{
  "encoder_arch": "resnet",
  "train_examples": 90422,
  "encoder_activation": "silu",
  "encoder_depths": [4, 4, 4],
  "encoder_kernel_size": 3,
  "latent_channels": 8,
  "decoder_activation": "gelu",
  "beta2": 0.99,
  "eps": 1e-08,
  "adamw_lr_other_params": 0.0019,
  "batch_size": 64
}
Rows from block 10 of the encoder, named by matrix and row number. Rows with one number belong to one channel. Each number is 128 + 24 x the weight over its row's rms, rounded and kept within 0 to 255. All counts start at 0. Numbers have three digits each. After the name is the row's rms in percent of the matrix's.
# convs0: first 3x3 conv (encoder.blocks.10.convs.0.weight, 96x96x3x3), inputs 80-87, a 3x3 kernel for each
# convs1: second 3x3 conv (encoder.blocks.10.convs.1.weight, 96x96x3x3, transposed), outputs 80-87, a 3x3 kernel for each
convs0.44 101:132144140141154145174191178141141126128132126123080123131102125150130107172086118132099102142114148150163137132155140145148168131080107149134145131122144137110126099091125140116128132145163123124200130200212088155171
convs1.44 101:112132150122140141136113153126150107143139131119112113171128070148149128094130140089140112118149091139154126148144095151135112135159133140145119119141129080105136086135167105130105108141119109108152097090168114135166
convs0.45 101:179118132089129138086124095121117139101157109125113167130135123165162066135121150086123160121159100153173124131095111121136112144115138114084125150151168133110100120145123131112131130159077126159116131118109097108161
convs1.45 087:129116120087106135087146116134143125149160141099121113119104140154147139144160096130124153130128180148132088134113147128132101091110102150168131132089131128120112145139172085143120122103147151118117123134100133164116
convs0.46 096:139161131115117136110144139144133105124114129147101103174192160196179127202174155130132115134160183118167163146116141124120132101105184141133121131101137109106088107118116127128181147185101106121131122148094075131108
convs1.46 097:143117134125135135124171132087139125124137121113127119079064114109057100100060079136134122177131095078129129105139142117134136147151164126142152155151156157127144115088132159153124125154140146130145100140115128135107
convs0.47 102:141129144128094111135111102133103115158133139135105144105113147129153148141113134124147095178155115115098130130128085108175137128123142198149156106159105156119101147147080109120128123117131169122113159180141130139127
convs1.47 094:134142098130125141100140157159106134128110134140155100118138128148162149164154118149149124088112099097116128139116134100134147167126137123167130161129146091108096091092123200184110122104122125115109149117125160108066
convs0.48 097:103133111167152135107146158146135105100107106165138160106133151151116103100149109119112094100149141146101124098106134117141125139123137122116107124137161122102126124156149108138110158115134148111135154150163140146125
convs1.48 092:139119176160122076135142164118152098178172068120130090115129143142139098141111141163131143141107169145138096109161133149151128137115164121093105099108150098142120098159127132150154076122112113148152109124156131106119
convs0.49 100:156159188158161128179147155148107127144092161098139111136124108118080133125100150087089135158112077131105097141122150117133165136121142122152126144150139128140129130135129123135130135120135148125161192137194130138149
convs1.49 100:135132090139082125123106087095140141068138151081182161094175122086144126135126142115176107118187084120157121141130141076155143096177161119094131095135126143129139170143119156136126126153124127145166152155170132168172
convs0.50 094:107151115144126115108122128148117122143146140155156117159125139149137127162122146125120116152107155137134152129118125113065116185155119122137127162173157144109171166146147132145135115100151118127129130114085126113101
convs1.50 095:097108138105111110089091129096141141096094138154150157154144119157108115154105138111094120127103118074136136137126138129132106108092125110127117098085126154116139108181116112153125076108114152139117159142150157108146
convs0.51 102:116105123111120143126152072148176121119101154120134151098142138139102094144118129122135116147158160134168153143080128088107111114116144105134149119122136133120114122133130118144108163144122150108122109138089110137097
convs1.51 098:169142131152127149119108101103117160096138143159081132140134121150153140141106147110116145138080110128198159142124124153141120107178162114118134112091148135155083154104142109148119144141134155132121145121127122089107
convs0.52 094:120136144139118134118095130118164129099112116126138100093110143127107119111149112118153134116145149141113130106095170106099118159181169143127138092111125133133141138130137149154137138110121146150136127092121106131128
convs1.52 104:148124118112148132113081117122079140134121127174175133084075113139142124137151151095137123119077128086055082082066089125137159151182159115108121149167137155152134112154126116098129105082125135045143139147136127120122
convs0.53 084:138134129145132125134156138144099136114087072114148144145117151115104155118142099165097123132197148090172120110111129119109102123140112144099118110125122113174150090117109148180127093119116136126132100140141112123147
convs1.53 085:135108110099124065123108105119102147139097122099168123128100119090119110088103131149079143106095130149167149148109125127145112099147135133071155126093119112139146127122118159067139116118162122099157132121142147145157
convs0.54 093:107151144166102116151130115169142189146152125111143136133168136115111123147133129131101125136120127126130158075073091104096109140171146134100119095102112148142130147153163097128129102128124112102095125135129125134121
convs1.54 095:103107106122154115116127131121131106120112121125136113117097102144125148144129132127109104134126100108093093112117111139128120130143183140126148133144132140161149143139126128130124076111110103101120137122122156145140
convs0.55 102:121166172106115130163148115102100091123148097109115127126121140133130134128096164085111112116135122141125093154135147134116103093103142112132157153110116102145140102075099116102117127159138149090121132142106151095121
convs1.55 096:116112133131142128087063134135138130157150101133141141120170149130133120119099107170142098111127108111146149100123115144171136148136136135128132159093096066104107156144140132150118121121135103108131114102131130130105
convs0.56 093:110143133145180162158118135120099140119174134143097134123136101065139133067104112147165109156138119097128136125116112103155152114132121162119090160099151075109097120110115155080136105133119124165152102128131152122141
convs1.56 082:116097099113105117133097088107099103177131094123168139092154149120098135152132112132122117165131103140123172062103068128128151109130138118140118085043133138127095132179136123151145162145153138133123119115160109129119
convs0.57 093:140117105121149134125170086121146128102137136149191108111148140141135141107155160140155142158085113074171110131136074136130112107151125134163098132151146119149111110114132117115125093145112098140138091104129120111168
convs1.57 098:136062149131153156131148121108136124093118144151129131106126160127138151107106148117189135139143161148139153134095118146119090142094118114113104099082123101136131113156150138133143138133132119159130127137122129140145
convs0.58 103:130110083122100091119059112136125147153120123110158122131129132099113133116120130151176138126121130155073137108154163148114132132153147143116126142127135120072113177169121134134137143083155138103137109124075100176093
convs1.58 107:171208127126149156170147129131099138142134121143121135126108126136152186131132141108190113133101101114141128117116121130120115094094164140134152112127118117135092110167119127116102098065135102074173113128163131141126
convs0.59 098:101136132155122054110121107139114111155135164131133166123130142134105164141129136118120108158132125118120099156156169114165128104137166107177159143101135141125107134121149152151137134132088174139138158175166165165147
convs1.59 087:130151108163127128074126120139142093110119120140141135160129127160192111154142127131122121105144116169122094105129148132092109139168130140174143117111122159102148146103128131091087135114115144093114141086129139124120
convs0.60 097:137104096154173158108110092149129119099107122133133149131126090142127162109099114117145061138133100147147125123140139129129136157100142121151134130117143106108101094125124153102110139122163169163144174128151206115194
convs1.60 095:144122168165119146172156129101116122097130155119126140143138151160122120177132129129085096162155129126156129131095107115140162120105135094127089144104070132115106122163122119111142098116145121155090092140134097142135
convs0.61 100:135145134152122136135124127127147112159136098141150127115155116159133115172145111105175157123156118145123120106134130140102137137130155130176129140123123140078158119142085108149130125139121118148131147123141135108130
convs1.61 088:122143150151123100089126071110134100138133104140101154118128059131116134135124159112159127100103145094139096123145152127112129152144141103157112160141109141132182113135116108118130120152155138161093140116134150136162
convs0.62 118:142130123139165132105132114101145128118175110126130107125125144133109152128134124136109118140161136135131120115126096127093130133136130129125113140097116119116146100140152144058159111138144102142141114128156107133146
convs1.62 157:148109115136140109127141113135140133105176104154176140122107132113131133120108114117120122134167114114133107134102127145181145136112129121129147112142137137136121130204150115038129129157121118144150084127141118125161
convs0.63 098:154135162134125113127101131123148124128099133099132132184126063179094099181112090101156126182160134113147126129136114136101122147137152117177121078125099129137165118152128123126129132127136158147124140136107132148120
convs1.63 096:113198107142137145118139107117091128099140129138109145191174100166133055176141074117121125109080042131105131122117129096094095139128161115119151131138156164102148143090092131156150118107087132129142131108136130102132
convs0.64 094:139119102122184137157109125117104130148118155169155108151110094100143103130118118161170133184149164121146106145132102129130088132113135141153146199178146172150142108109125167137160088163141102156158109116141120129138
convs1.64 088:095136113143093115163133101122095136121137131148153070114146152125117135149149120178075117066142136097086147130137094122116109131127158135104099133098033146115111105125143082131070065118101103136140126155123105118182
convs0.65 091:170141160060114147119109126101088130142105130148139102127148093132115130119157105123064145163114151119139139135158152166120132168149123184083131097090136133094140174100116125130151126092119141166132181144137148154103
convs1.65 092:146085142102135170091132152125156124139154147170145100125126146104117106129104110124139137158139148110146093141116116160139157151169101110124168121131111130132151111145112119128102147180088128144146125129101114101118
convs0.66 106:155161131115119135124131112088089099128125128158152138103073153104118137188159163168143140114119136103082097124086124129132133162158146131153160128126145136162095191145142107117117098130133103100126081145137109126127
convs1.66 102:158116095128140110133092047106113127134117107110113153145168129172104127163103187159189145152109115162126166087124147108139188094145176109140116124144117139099112101143135119165142146126088135138130117113192126124154
convs0.67 100:104124135124154149101151137158142135154129126134131126119109119095122138099146136106138090120122150151135149132114107109164128114131118102143118110074132111126127117114156110092135102144101159144159118144170135151147
convs1.67 112:152120124099139147117158157148131122126158111128119117112123160111133141140162133106126154122209121115122147112149148126121101167104110124138143129143171146128143145122135128174130150119127136116133127072113133152103
convs0.68 103:106093121099222148109097139125140160136149120115159126110131155131118152124116127155129118114107116153130124128107131114092119132145111120116134118161122114093132133112132111158132150155143115105097119166113102149117
convs1.68 107:121159166121098161125152165116130144187010115135105099119115107096119117097130146122076125158133139138133118127139110138186161132130139129092116124136092114101126128125126121173116119153136128117133136100126110132104
convs0.69 103:125113128153133099118140125109137129075115120141081136132107136111120117131130123120153143114137060100122133128120130122153140154114127121159161125134070103124108119130152157151060128143107147130095140156176136143100
convs1.69 108:093107136135133123126116136129134141149131127099123152092112133084130092115114117131112119178118150090151153123108127103131142105153150135143130108162165099136121140133104166107165069124136158114126137148117157152126
convs0.70 098:086155182111112112107103126094108137130167163130100126087109171100112108110128100121118135157140123088119121125109133137164113132112143178148152101141115103107115124155149132081130123142133149132116135142130092093126
convs1.70 087:119130136189112126101156157152170128105103124129078138100103131115107129082103149119108154090115098118164104117152104149071107128157120140153162136133149137100070115123154171166149090133093128139157121119136158139148
convs0.71 108:111150125139133094087166140133112176162127121146153127166123040147110110146094156145145141129127113122163133151109161130125128138154150125147125133125123143138091120079145116096134156136091143185135120151161151129145
convs1.71 095:100157146124090149098093106104133097129089107099134146130139130148114125206124096098111109139088066072180104116120086148096132133127119154118133140173086090149112105118140149134153094116136148138117152151114130142139
convs0.72 103:120127125119097133071150123117144122164110119123155113089107091100065175142109129180172125162145094171112107093157181095108137119168123147127105101120093123150159106139141143147129133129118131103093118136121137081078
convs1.72 094:139108129137182166103108108100138153148151112152145093106122132107188128111196145103134137147108060109141105137120139160101100105110139116111138141120140176132091141112137117109118192112085121164117119144151171180124
convs0.73 096:101131121128138131138137106151128120115153102118110164099079161067079169099117216132126133109203146109121110137143109134120116144146058136121091119116145163109138123159140157186149115137114093110155085126121099145150
convs1.73 106:146134129129124134086138134118136130129094115126120107051120120049175163090148142137120143154169136112144182145105103162098091166128136129134141098114151104101109140165162120113146122130157094119090125154118109149166
convs0.74 102:089219136133086167104129147106070132162097193141137132132086134103118145117131117137173119136156131122086155120128093129135097159129155174179094119102147133117104134222104155129127136118149122084114120120114118149114
convs1.74 102:128156122064137198118118103118121126100123142160048126115133107088147122127155138095118152135106136135122139103129121193130107137164117093119159077116146109126120133138105098103164086101107120137137146122106129156151
convs0.75 107:106105119156118190113129123110130103111141171124116126119142106068123026145092114134144107128107094139150140132108160126165095142084113182122148158164128137141063114174068108122107129116123133111117076120075130150108
convs1.75 098:134140103111104130118136126098148131125100148123132161135123113134148113130096130110108158128109159122120146119112112181131144166137187168147121121110106131122151099144130128140087151113151132134136123139091088117110
convs0.76 096:121132149134130136112102102073133094124107111122081142096160142130117124114066165105114103139113117136140148125184128101108119136098143105096135099120123118090123159165162124152178137153130148144148140096108145127146
convs1.76 098:145135132143149126141164150131147129138117127105039117090197151121141123091066086129143142143142132145189163125162150151139156135074087149175148142113129117107154119078151104137129125155154153180149142134112107111127
convs0.77 102:119143130100161113175144137125127114133088137137106132130127125145128118146135136102130140138203129115149118114131136108130116123092159126091127114110158146146160148153107117163139129148117149127132176066059156148114
convs1.77 114:132155120132133139107126091114091121096135089112100130125126113126181131133110096119135115067135100121125155132135131120125143131144189143150111117139147164152143145109140124106095142101136137127065191164089132154108
convs0.78 104:105171164098096154123140114106114124144167144131119118123150152122138121130168148122166136126186113119161151129115132168133128089102146132146085080143127100127144113120135085186106153113116093125109115086139146094113
convs1.78 092:116109116120157139125126141115156136140106146105078103108123141099125136125130125125137150143141121171167135108157159096088087141136132127132112099154126128129099155128098177104109123064087115165119122122105123140088
convs0.79 097:159117137149098147124120130136123149118149131127106126119152138134136120143128120149124096083121160146126125128145144166142109111152140104164116107088184135111068138116150111087159146149085146096101135141100140113149
convs1.79 097:142123118116161112137132120110158128115129176086111159133104129145117124145116142092146140084122142137113118133131104126082109170118092114158127150157102124122164104117116159142107089112102145157150128130135107143138
convs0.80 100:142092136113180169120126120173173115112129147148169140138119135126118121112129132093104122135113136149170115150116114114096103135119134106085116136129130128140121136140118168197123115111121108146168118062097147137129
convs1.80 112:126125125101131139129108132127140144107077101133111144156093132111119112119156134099122086104139118096064112134159166162155130148136151124128139119036116142167139148169146141072087137113168162115143139100156105148150
convs0.81 110:124128171129131077133131141124114111087146154135140166149111120152129131134172108148114156130167134092099124102052137106134119151126131130183130113116086140135118138098170139121081125118154157158105127148116115145092
convs1.81 097:103144143128157113133116105110142141102112136142125128173131106140126115122148133126107159109099126149164144097130131118116151126157152132150109123139118082121112115117138163175136077131137155100111129140129133085102
convs0.82 096:143142144056085111147140123147092116221172142112133134146097104140102125168109144172172123148172162119107114120123132158149110105142114111128119157153110092188156138160185146139127140143109121129099101143143127115116
convs1.82 085:113166118120162094159120134129103157088094102143152087133130118138113127157131110115109079113102153119130132150164136072105143131094158135116098125130161150111153139135134145130132116081126121112133124174145142150129
convs0.83 113:132123112134109108112112128139136117105027112128096117119109115111087114104111141127132149146019151131121132156120120113126101119089120113119132128099136121118101140145131138091113139098133109135138125189123137142108
convs1.83 133:137121136125074130129137127163129107156097140136151148120137123127150159131137132153104126094206092136099121140163118143140142139122111137114108122159115108097117132126121151172111119087128117156117136075134138137147
convs0.84 094:126166150119149148086123129118099144141161152127169132114167094106140108120160119116136127165170140125156144115122103112118134141112136125147160145155120140121118129119140152116118124132115118107099147112103103084159
convs1.84 089:150142155137143133127145118139107110156134083116108125135143159154143138132077120142116131131135160102117132157120138110110179147125135161144132109085114114113088138135166143146156139134112110167099141126094114093135
convs0.85 100:169167165115150110120160129084183090119123115114133126120122135105154112112094133165167129127125140110098101151125133099154164127114109106138077094117127100091105120124134116114131118135122108108147136131137119135146
convs1.85 098:136134123094116101106057111129129134135125148158127107099128152113121147097113096151156156134111139139112120127137124133163168125133144118119108134121167141077103132131129171198164131130139138105132146157135135139161