A small image VQ-VAE, trained from scratch.
Model: 64-pixel images, encoder norm batchnorm.
Rows from block 5 of the decoder, named by matrix and row number. Each number is 500 + 25 x the weight over its row's rms, rounded and kept within 0 to 999. All counts start at 0. Numbers have three digits each. After the name is the row's rms in percent of the matrix's.
# conv: 3x3 conv (decoder.decb.1.0.conv.weight, 64x64x3x3), inputs 26-38, a 3x3 kernel for each
conv.7 050:449493513520502475485499471507496436479544524541478488507473486479478529475483498487535504554500487508502495494482535494473485499545518493503534525506504480536505454510481506490488527474526497487470480504481504496511481524460471461470470471507511518474466541549478508551483542488469487503528474505487464538478476451502515492498491491439484486525459482
conv.8 132:526487528482468487528516546502539547507536507521499518476508507545536523498486461511468470493513459451464502480464499535542524462479468474472463489460468486495515514514526482478502502497484492499504489497500492489459485473472545551518464463483489506514476491477497507518499504504513517532493495492504514486565548491488478490483471483489472527460531476
conv.9 061:528477495496505517499459473504478475534522499526498528536466494467478509456508465541514474468504517547505552493512503482490493523507486500513495520528583506485506514537499497488559509531579479494512554531499477522506474507528485524502491458529507521466522521499489535542467480505471506500467476508499471501505485453521496518539481497462504453511485504
conv.10 101:525467507461487479503518523493513498500505521481513493482505529506543544478481537513485515503504506499450515518474483529517535481510496522525508544466546508502540498525505520508495502535541474502451529535507484495450455449473515471538465517490539529491489510520475478503470481477510505489484503468478505492522494483480492479506498488563484554483521517
conv.11 045:494490495513484536487494498510505477514496525541507515471487484508465438489529481491494479517536524493493520469505520461470490478490460538489499476477545534495488539496488495514456504519479515452458479474496475521491542453475515478508484502539492515497499477475488490530492481535509496473460510453527475472475489484488481451494531500495480479499496488
conv.12 048:484495477509498476522541478507510501508510481491502522464449487517517522534492512453529538542524496484459495470492496483486485499518508470467566560544544479494526472475523551483443487510495489461462477517484539504491475508550477473461514494444502482537471562492474506488504491453527510491498510497467498551534472440467480500471484482454447489477503538
conv.13 102:473537492509513498515492529513534481486495479511465505516488477508488493495494466518520516516496479521476492515528498491534528527480502441544478538468523463525502483490481501478502493487499489494533482530497530500504469498493478454511485488448529516543460547488566507525440496477463482514476495468507499505526486505487574512454488437498495502492512487
conv.14 098:484507480544459499464454456527526511531507486475522490488534498502496512520534524507502554482532499533548501519472514504538517495511545504512498532543500504488499539489472480512470515447504488496494529488509500507539462465479513503480491468493481469527479496484522463489480504536512497494535487514468475491482506496485466527468527502495475506525544479
conv.15 139:460512486469486545520491516457492452468498452436449463473460467487458475492501476523511472490518536552534520535518524511499496521514519472530502435538547478472502476502531472468523476455516516496492530487493539515515526482496509511513506500512509493481511484527477489499523488524498464492494466498493466473538462478515480453517501477483510514502566501
conv.16 081:498495511529460516461503503530478444492553524493458491524527479514471495517451525468500491505481517499512444499488450493504490529470509505508507531547469517482531472519503518471444523454524488540520494451519511529491495516499560485545513508472457515495465503485459474528548464526508493502521502512500522452521454480473500491480454546518521474457525506
conv.17 115:509506520539551501482507497491490508453546503473453492504466499467490477464458488495468505521546468461467495493494509495514494509479477527489475489554533488443506513501530520485497495548509494504519482464522432484452489535516480486521464527507511499495500509530482455498501529474489495512510497473509496515504509506480497500542548542498501506523517507
conv.18 108:482470550504498488515505516487539517547479502499514500490507505523524505506506554477519495500494490499517483485493512478531510452499482533541507562458451474550480500495510518462478524529509469518523513466534411488485474491500499542458523488487525460529471492440500460529503480516509510479511488533484509485462471492431502489510510493512492504544498508
conv.19 061:505517503524513492465469483539540550496510472503488506532470471495554498462463457471477498509556466477472447513484478523499456496448475523516484568484485468498543559506485497520513507519478507507529511496531461468467492523527472476486515515478535495473479587522523439487510479502491495484510509488478460511429466444508477496466490446562524467533500471
conv.20 130:504541495506485503476474516536515487457498475445492459492512519512501476474482462498522487462505448494482485499525514541513499522501512526523480491493475486500496515540496493513506516483495510478514475473503498494497518553517514518510474466477498497526477504508530489520483514512516478482526482523494473528505478518491508489476489471482453501434454485
conv.21 048:487482499496485456512504540539552474479466523476494518461512492489460434499472422513494498528510509500515529524485508496490507474482504499489506497489508498474541490470526500538528508504471517513455495496534490478472500514413476452530469497526493524520508521522472490444517503473518491512552559468474484512502463479482492520437471489535469498477516476
conv.22 074:490507509514474473485539525521478486479491481522504523462517432512505510480525473580461484460520524546443513477519519527511504468481462543533526502503503534489497519491479528548510520500515493529476498484534515533465500528530452502498485518504497492507540474532463545490508457500503521490470508516507533494493481530488494467482504507509481498490501501
conv.23 095:489484536527453503486537490482506465518469517514510478486487497512510525496489521479526513456537530460508507456517492516523532438534456523519535503492468467504485541507497489487535521557551532497527488486503504482501496473554514537454459510487484512487498471495446539455490493511502485514454467484458517528507541492444510488497490527488490496543462538
conv.24 087:499527479512500487501504485530530508484536511507507541522494506504551496567505479506521482496472479504483481484517489541487508518523519525549522486492527456489464527465526487527522524486551573502501552514518547506498531518487509489490500519477501510512501494509503475484486501488462494520497500499475501516515490485531559469537494517485531519507483538
conv.25 049:481536480495465550528537473448534449514498498493488540499505466445453499501482471536520462483545491516509508471488508513496477505478480484485469567509512561479520511457509526512505431489521526486484492492501499494524498473490469488501454492484480480475490502460466495495527508530500492517506476503443495522505497511455493502530476509420490460509487512
conv.26 124:528502492493470510510495505487510490540492521463495450494488543497509437495478547499464522477540490515466514496522502505464501480509489525476546502580498528462494501533498502467506505515481495534508506462512483534507498518496493488526510535477524509464517505495553503506508533490513463500498526488493504502508448516485532482503477496466528522511473472
conv.27 120:512479533498472518508456524488498522524470527509481496465487517486454511509496539473521449459546438487556470493529482470544506463553485459524457423540420483533451521479526481497500542472506483510530555479527516508531482528461474525448466531479533440508454496501484494513483500491470479547500502501523524509484525471481527505457487514509465542483492510
conv.28 048:526468458514495500474536459517489483481520494519487476511460522483468508494479462496492522516526485490478551489489506496428470465495493470529523467521524485507522551487539512505502521526510526465501480503478487517482498485513510497477469464511487523508502522466473501524469512499503515542428464495512498499489500529505458517511498533517496428495464481
conv.29 098:466505463490529500527453492493455449507550522498495485506483489472519494521472525517466492487506507500480525480508498481510523503479523458499482493547479485472467523506546482505480505482503497465466486481483521442499463480513486495480514515493447552467479599533452546453459543526488451496486535516501493497499430501511506473502467489469547490489505500
conv.30 123:504524472519532531512492493497500488464531492506497457465531473468492501451483468518525503484511470475523497490532486487504489490521493494521480520531528515514490576513560537559550555500553485530518441469494464474530491491474493516491454492455514499502494495480479493509501492511477476489480513485526479506492487494493507481514559492480499470493516487
conv.31 095:534537507497470508506470522506474480481519478526513505526475501479510527498480475501510454477504505520532502468493471479514455524465489457463443437511447441486459482503529450503476477470526510486493511520515494494483489449458487505467463474475501457537477509463518505507506466499504481531472506484450509493443492477524474489514452492510453499467491473
conv.32 090:525511540495523523520518472520522459522536513506504467534488504519484490510510522476493482495501481491504462483490477457472490512468505501490469509470437477477469519502470492489480445471478539439483479480496476472512451477484443479456492487491486505492483529484505541476500477549498503480497525512465455497443492509477478482496488468516554515514501521
conv.33 105:507521512497476552489515483495464512481572515497485466458510470540489482473542467517489499508473539488488479522514487485477492495526451506501501540551522481519489538519513516510507561530517485514549533500497499515495482475445552496460470528481490531514535544508516485492496535474527449448503517524481510496505502485471508484468519487529511474508519514
conv.34 139:495569539502450457493496486440498480478456510467497494480494497496535487479477508499499514568483530468546503509464508548534517490511512563465509479491507540481511522547536504484530534510488467487484499533489461494503508440481491439472495472490484498476493525535500494516510470515507492500504498506510470511516517492492500489495456488491537484516480487
conv.35 102:476507475499498490527492480588490503465519495552528529489526448541538556516505478489470475503506517482461513512509510545502529538473504507492520546474517501538538498534515484530473509491514520513525475529476473468499548504541461494489541488549509458483505514489530527488496508512485495503467505490508506508512476505509481501497520494505482509502509505
conv.36 137:485490495516533493470485495515473489491481440500483477457514489496497512469541484550508552483524523539512514550559552514493503544530514496514512500496443503485502482436442536487500457434495492492502487495504441499470485512524470521516518492526508471521502515496531465475513483494477488467531503531510490521457559526503534522489523501539485469512506452
conv.37 165:486493505481496497506519508445508479461506474518474504528509526513496517482485472476517500483471509490520511499490500535482521433553463474452470492465452504470509505481517511486509533495544505487491466471463484530437498521479531485526480498494490499479480493485542483468492525501525458512494511488492474459489484485481510480472483494484476497470523476
conv.38 109:485561505520417539477555510501494505486542512494493494526492542495511473504484573523513505494480507492502455500486504514570480518517485486501476506514474526484484532514517456411478513500521517505504488497530508487512469531483543499522474530503534503486462546508544518522496504498530532463536479532469515451529478509506535489517454534489541471521477514
conv.39 043:489496513494486511493504498491525539516525515471474514473450459491450490482483492507534523535490483517510539536478543480484508448500447501504465487550473493481474456520439516519515498459496478533506450514493491512503493468486482463493491433494486523516501525507535489525566506530491504519502469481509515517488487570505507490506482483470478521491472503
conv.40 050:512476514506495489485499549493472559507514510521507494500482504470473516516536474467501497503545473477483520474456535479514460502455524460507520513472535521504525499510500506485461519515477450503505505490456486505504505502495583487482448519506486478467497506482529532470515505498493500526498504480490454502500517460494452493486523477488496495473501490
conv.41 042:491474531523475496474521500513443525531442438474525485515516502551505513512517591475461517506500530484474495455517490547507518547500526536467521482467486529508495527489509489508481523494487440479461491530489541504521522512501505483521500546525521516444501485491490453500491517452502476521509500529480480484475462490536509497514529505543502500511555520
conv.42 067:554492533516491493497465521499493459485498515484484499515520467536494495464523469513492525459491460518478532496534470487541530545574475528505458492505460494478503466490473547491498480502511475474480518475519512508474514506482477527469482493477495528496527557537493494526504479514498484534514511485493506520473514531522524517497523482545526498477525518
conv.43 049:487473463530439533508522502498526485491511477551492437469459540488422447510495456514526534444514536495518532542469501501501477479512494506483529500518530474512519495516476520511508557511533487526472559527512488534528494442515477485501472481479511522490511472522515518511527433480476495493505477528514484448486505478457515501504498497462506464474484505
conv.44 138:484509477533498518486524455500482482525536506502516531484476488479519524477436475477468509502525411516496531494536510492529512480503502503491463503521528483493461489514498502532534527498492480474515520487530463489499517511507522507491517483502452478457512533566468478479455488474537522555451465455503512502498480547515521544497483485534508485473490484
conv.45 143:551486537433573452573434526507506508506486495471487514493524504543496553501536481519469517469538474505495498516493505505499525513521521489558473526458536488538474499513512521480502476496458520485496509506510484468502500501482487550524535470516507495518502517479499471528500498498547473514487536500488513493489548483534467539487519494528471514504538527
conv.46 060:509526511530473475505479497482542469509528505520486488497479546517481477528471500484528521501526497496477530494443500458527492558462517455495471532504527487474540547454533497504451522471554489512493502474484464533470472465500533514526475496515465509485467507478481526478525565474485500529509506481495513469443498476539453517503501492470450470466484468
conv.47 042:477473470485479483468487528511509533495467504478540470520497499526520523559502521516478484512517465520499475481532494523482471521552507521453473466464504469540519532498547509498500536493471511494490532457478513522484491495484511508479520503528502469487481500482502487484481535542508488478533489519517498510507477541524517482530502481490489535511488525
conv.48 043:476535473487469460502526525475534558514518504483487516477495479485489506469474441532542502509536506554511478523511482504489493492542508509515503517555502452480486481454528508509592503483473523484511493539515533496510435464484502479516528470512548483511507533528477508519468472489502511479482475571511506526501479512479541525449483475492511464516475474
conv.49 132:531520540474501445479480510477492465459489470466459466480510457499534532480525473519510519464504479545492528489473484531489530477525502497531490481498483531527532523495498522471510464489508495493434508513496517516491527496527497485495553513537501490530502520486523494496528505540536489524505541539533524491506519483524515493479526470563513564518513483
conv.50 090:464500491499492530436495421472489470516501493488441507487492508483479468495536515550528454508459515500500503542505516489494487539518535562519518544483502540485514510475462535452500514549463522545511486497503505511474514488525484503516547491505510515457523518486477518468515507517491517469560530513526521531506536504525477495481483480449523497508500486
conv.51 074:467525487496531561508475481495500501489523483484517470510490505457534474525506499485512481513429514496475485538487550461439467512506523462490522543476512511521502499476467506479505500505476495496528442509463506481533473511484506493471557525535537522517511564516512516517490496502485514489496499493494502524512471515512495510513486525487545435535511522
conv.52 128:481492502469465532500471494496508486495471495501518492493505486512523469517519465521481465481451495495474484518500484511499483529485479484460491464476507446451546498477522457463539490509538515538499544562525556540506526502509493502472498467501509486490502494503513541499495479497499512469492501505529517484498536477496507476479463493486491476468457475
conv.53 090:486515467503463503490504536503478505520525456536524523512533520505499495533538514513488508523460523532509525508500491513460514509516501510489477536461554483492465478509488545489494460522499500481500505508512469500474508513459535498500489472463504521512525501466530533513492507474471525466510495476499496508510527512497474487508498506534502520518503510
conv.54 103:476528497516500476538546487489547490485537525489526504507524514494525500479513466490485519544461533519482486480431473541474519502473491524445541522469558521468536483509501481522481479506514474464500422529488529526494534461524511471509534466518515517505520526516502517477483499464483522496473474471516448474480469475566467536529486517516481521497530505
conv.55 048:510509483474478455485511505464489521525498494515496524510514471496477491479447492460497505471522505507485497475464512499470493495508479516461518543560474488527528465505540520482469514490470480490506499464494512483461488502510485506467498481512514515500460529540471503491491525518475505510492528496503499510468489477476468506478472508481476485453488494
conv.56 156:481512475530506526479501506512499519555552502525494477486500516506463468496482509512520473488478494493523488496527525537466478517534521461478448492517423501500438540534469494527505503490477533497513463504530529499538460470456482426508480468449510540534555562497514521507514488491509480453464476472486506509481508548490503525533468491527507512518462489
conv.57 097:513481506522527527483516510471484498511514471453504470504507502500515521480476460478474453553464525457477432532504518482449497485449481501497492469529479528493491532538504463489464530499485515478526475475468516416520481569479513508528492545487486466472505529507477498480530471510523493494483447511535489509451466443565440524503513462505541531473508491
conv.58 108:479500461528511505498488455491474492459478490471497463534507509509527502481492495539478562476489499501459522518506500485515518488495473480523519519501488503541517513497515496482512505497517493483507495489501496483458465507512475517513507503479535489513502463474498480496510498479500473535510481490555479515469433473499494521501509494540578497467516489
conv.59 054:483488504507502485480490477531532452566514477510530506473478482495452474501489474502514504514500553491504477505499529468496521475483531448511496519529464475522506494520520500504530464479521503511485479535486529482476496471556467475483481468479518507476492540506502529502507528502495524510518499514462493498467479492539506547477503487490522458535467493
conv.60 113:507508520463526517542520493468518452492474492473531490491507557520470488440485520527462501476502509545491514488495531488511503500441509508528504515525515512520483509531506535536524507488523478464495476482469459463520495477515471452511466486481481467459483472487509470469506499519514520514475487466483515525497442513496497516471548491516526515495505521
conv.61 147:485508522449435463486515497470493460540510538488501482558526516426499455595540500514472521534488523505508517552516484488521479526492493507546517518508516556573522494484555496491488547472520509541510478482504504506517477479454549475510455520445514546499498515496560518503498506473471475496513521486501503496517471481520466505493522462518533522486486485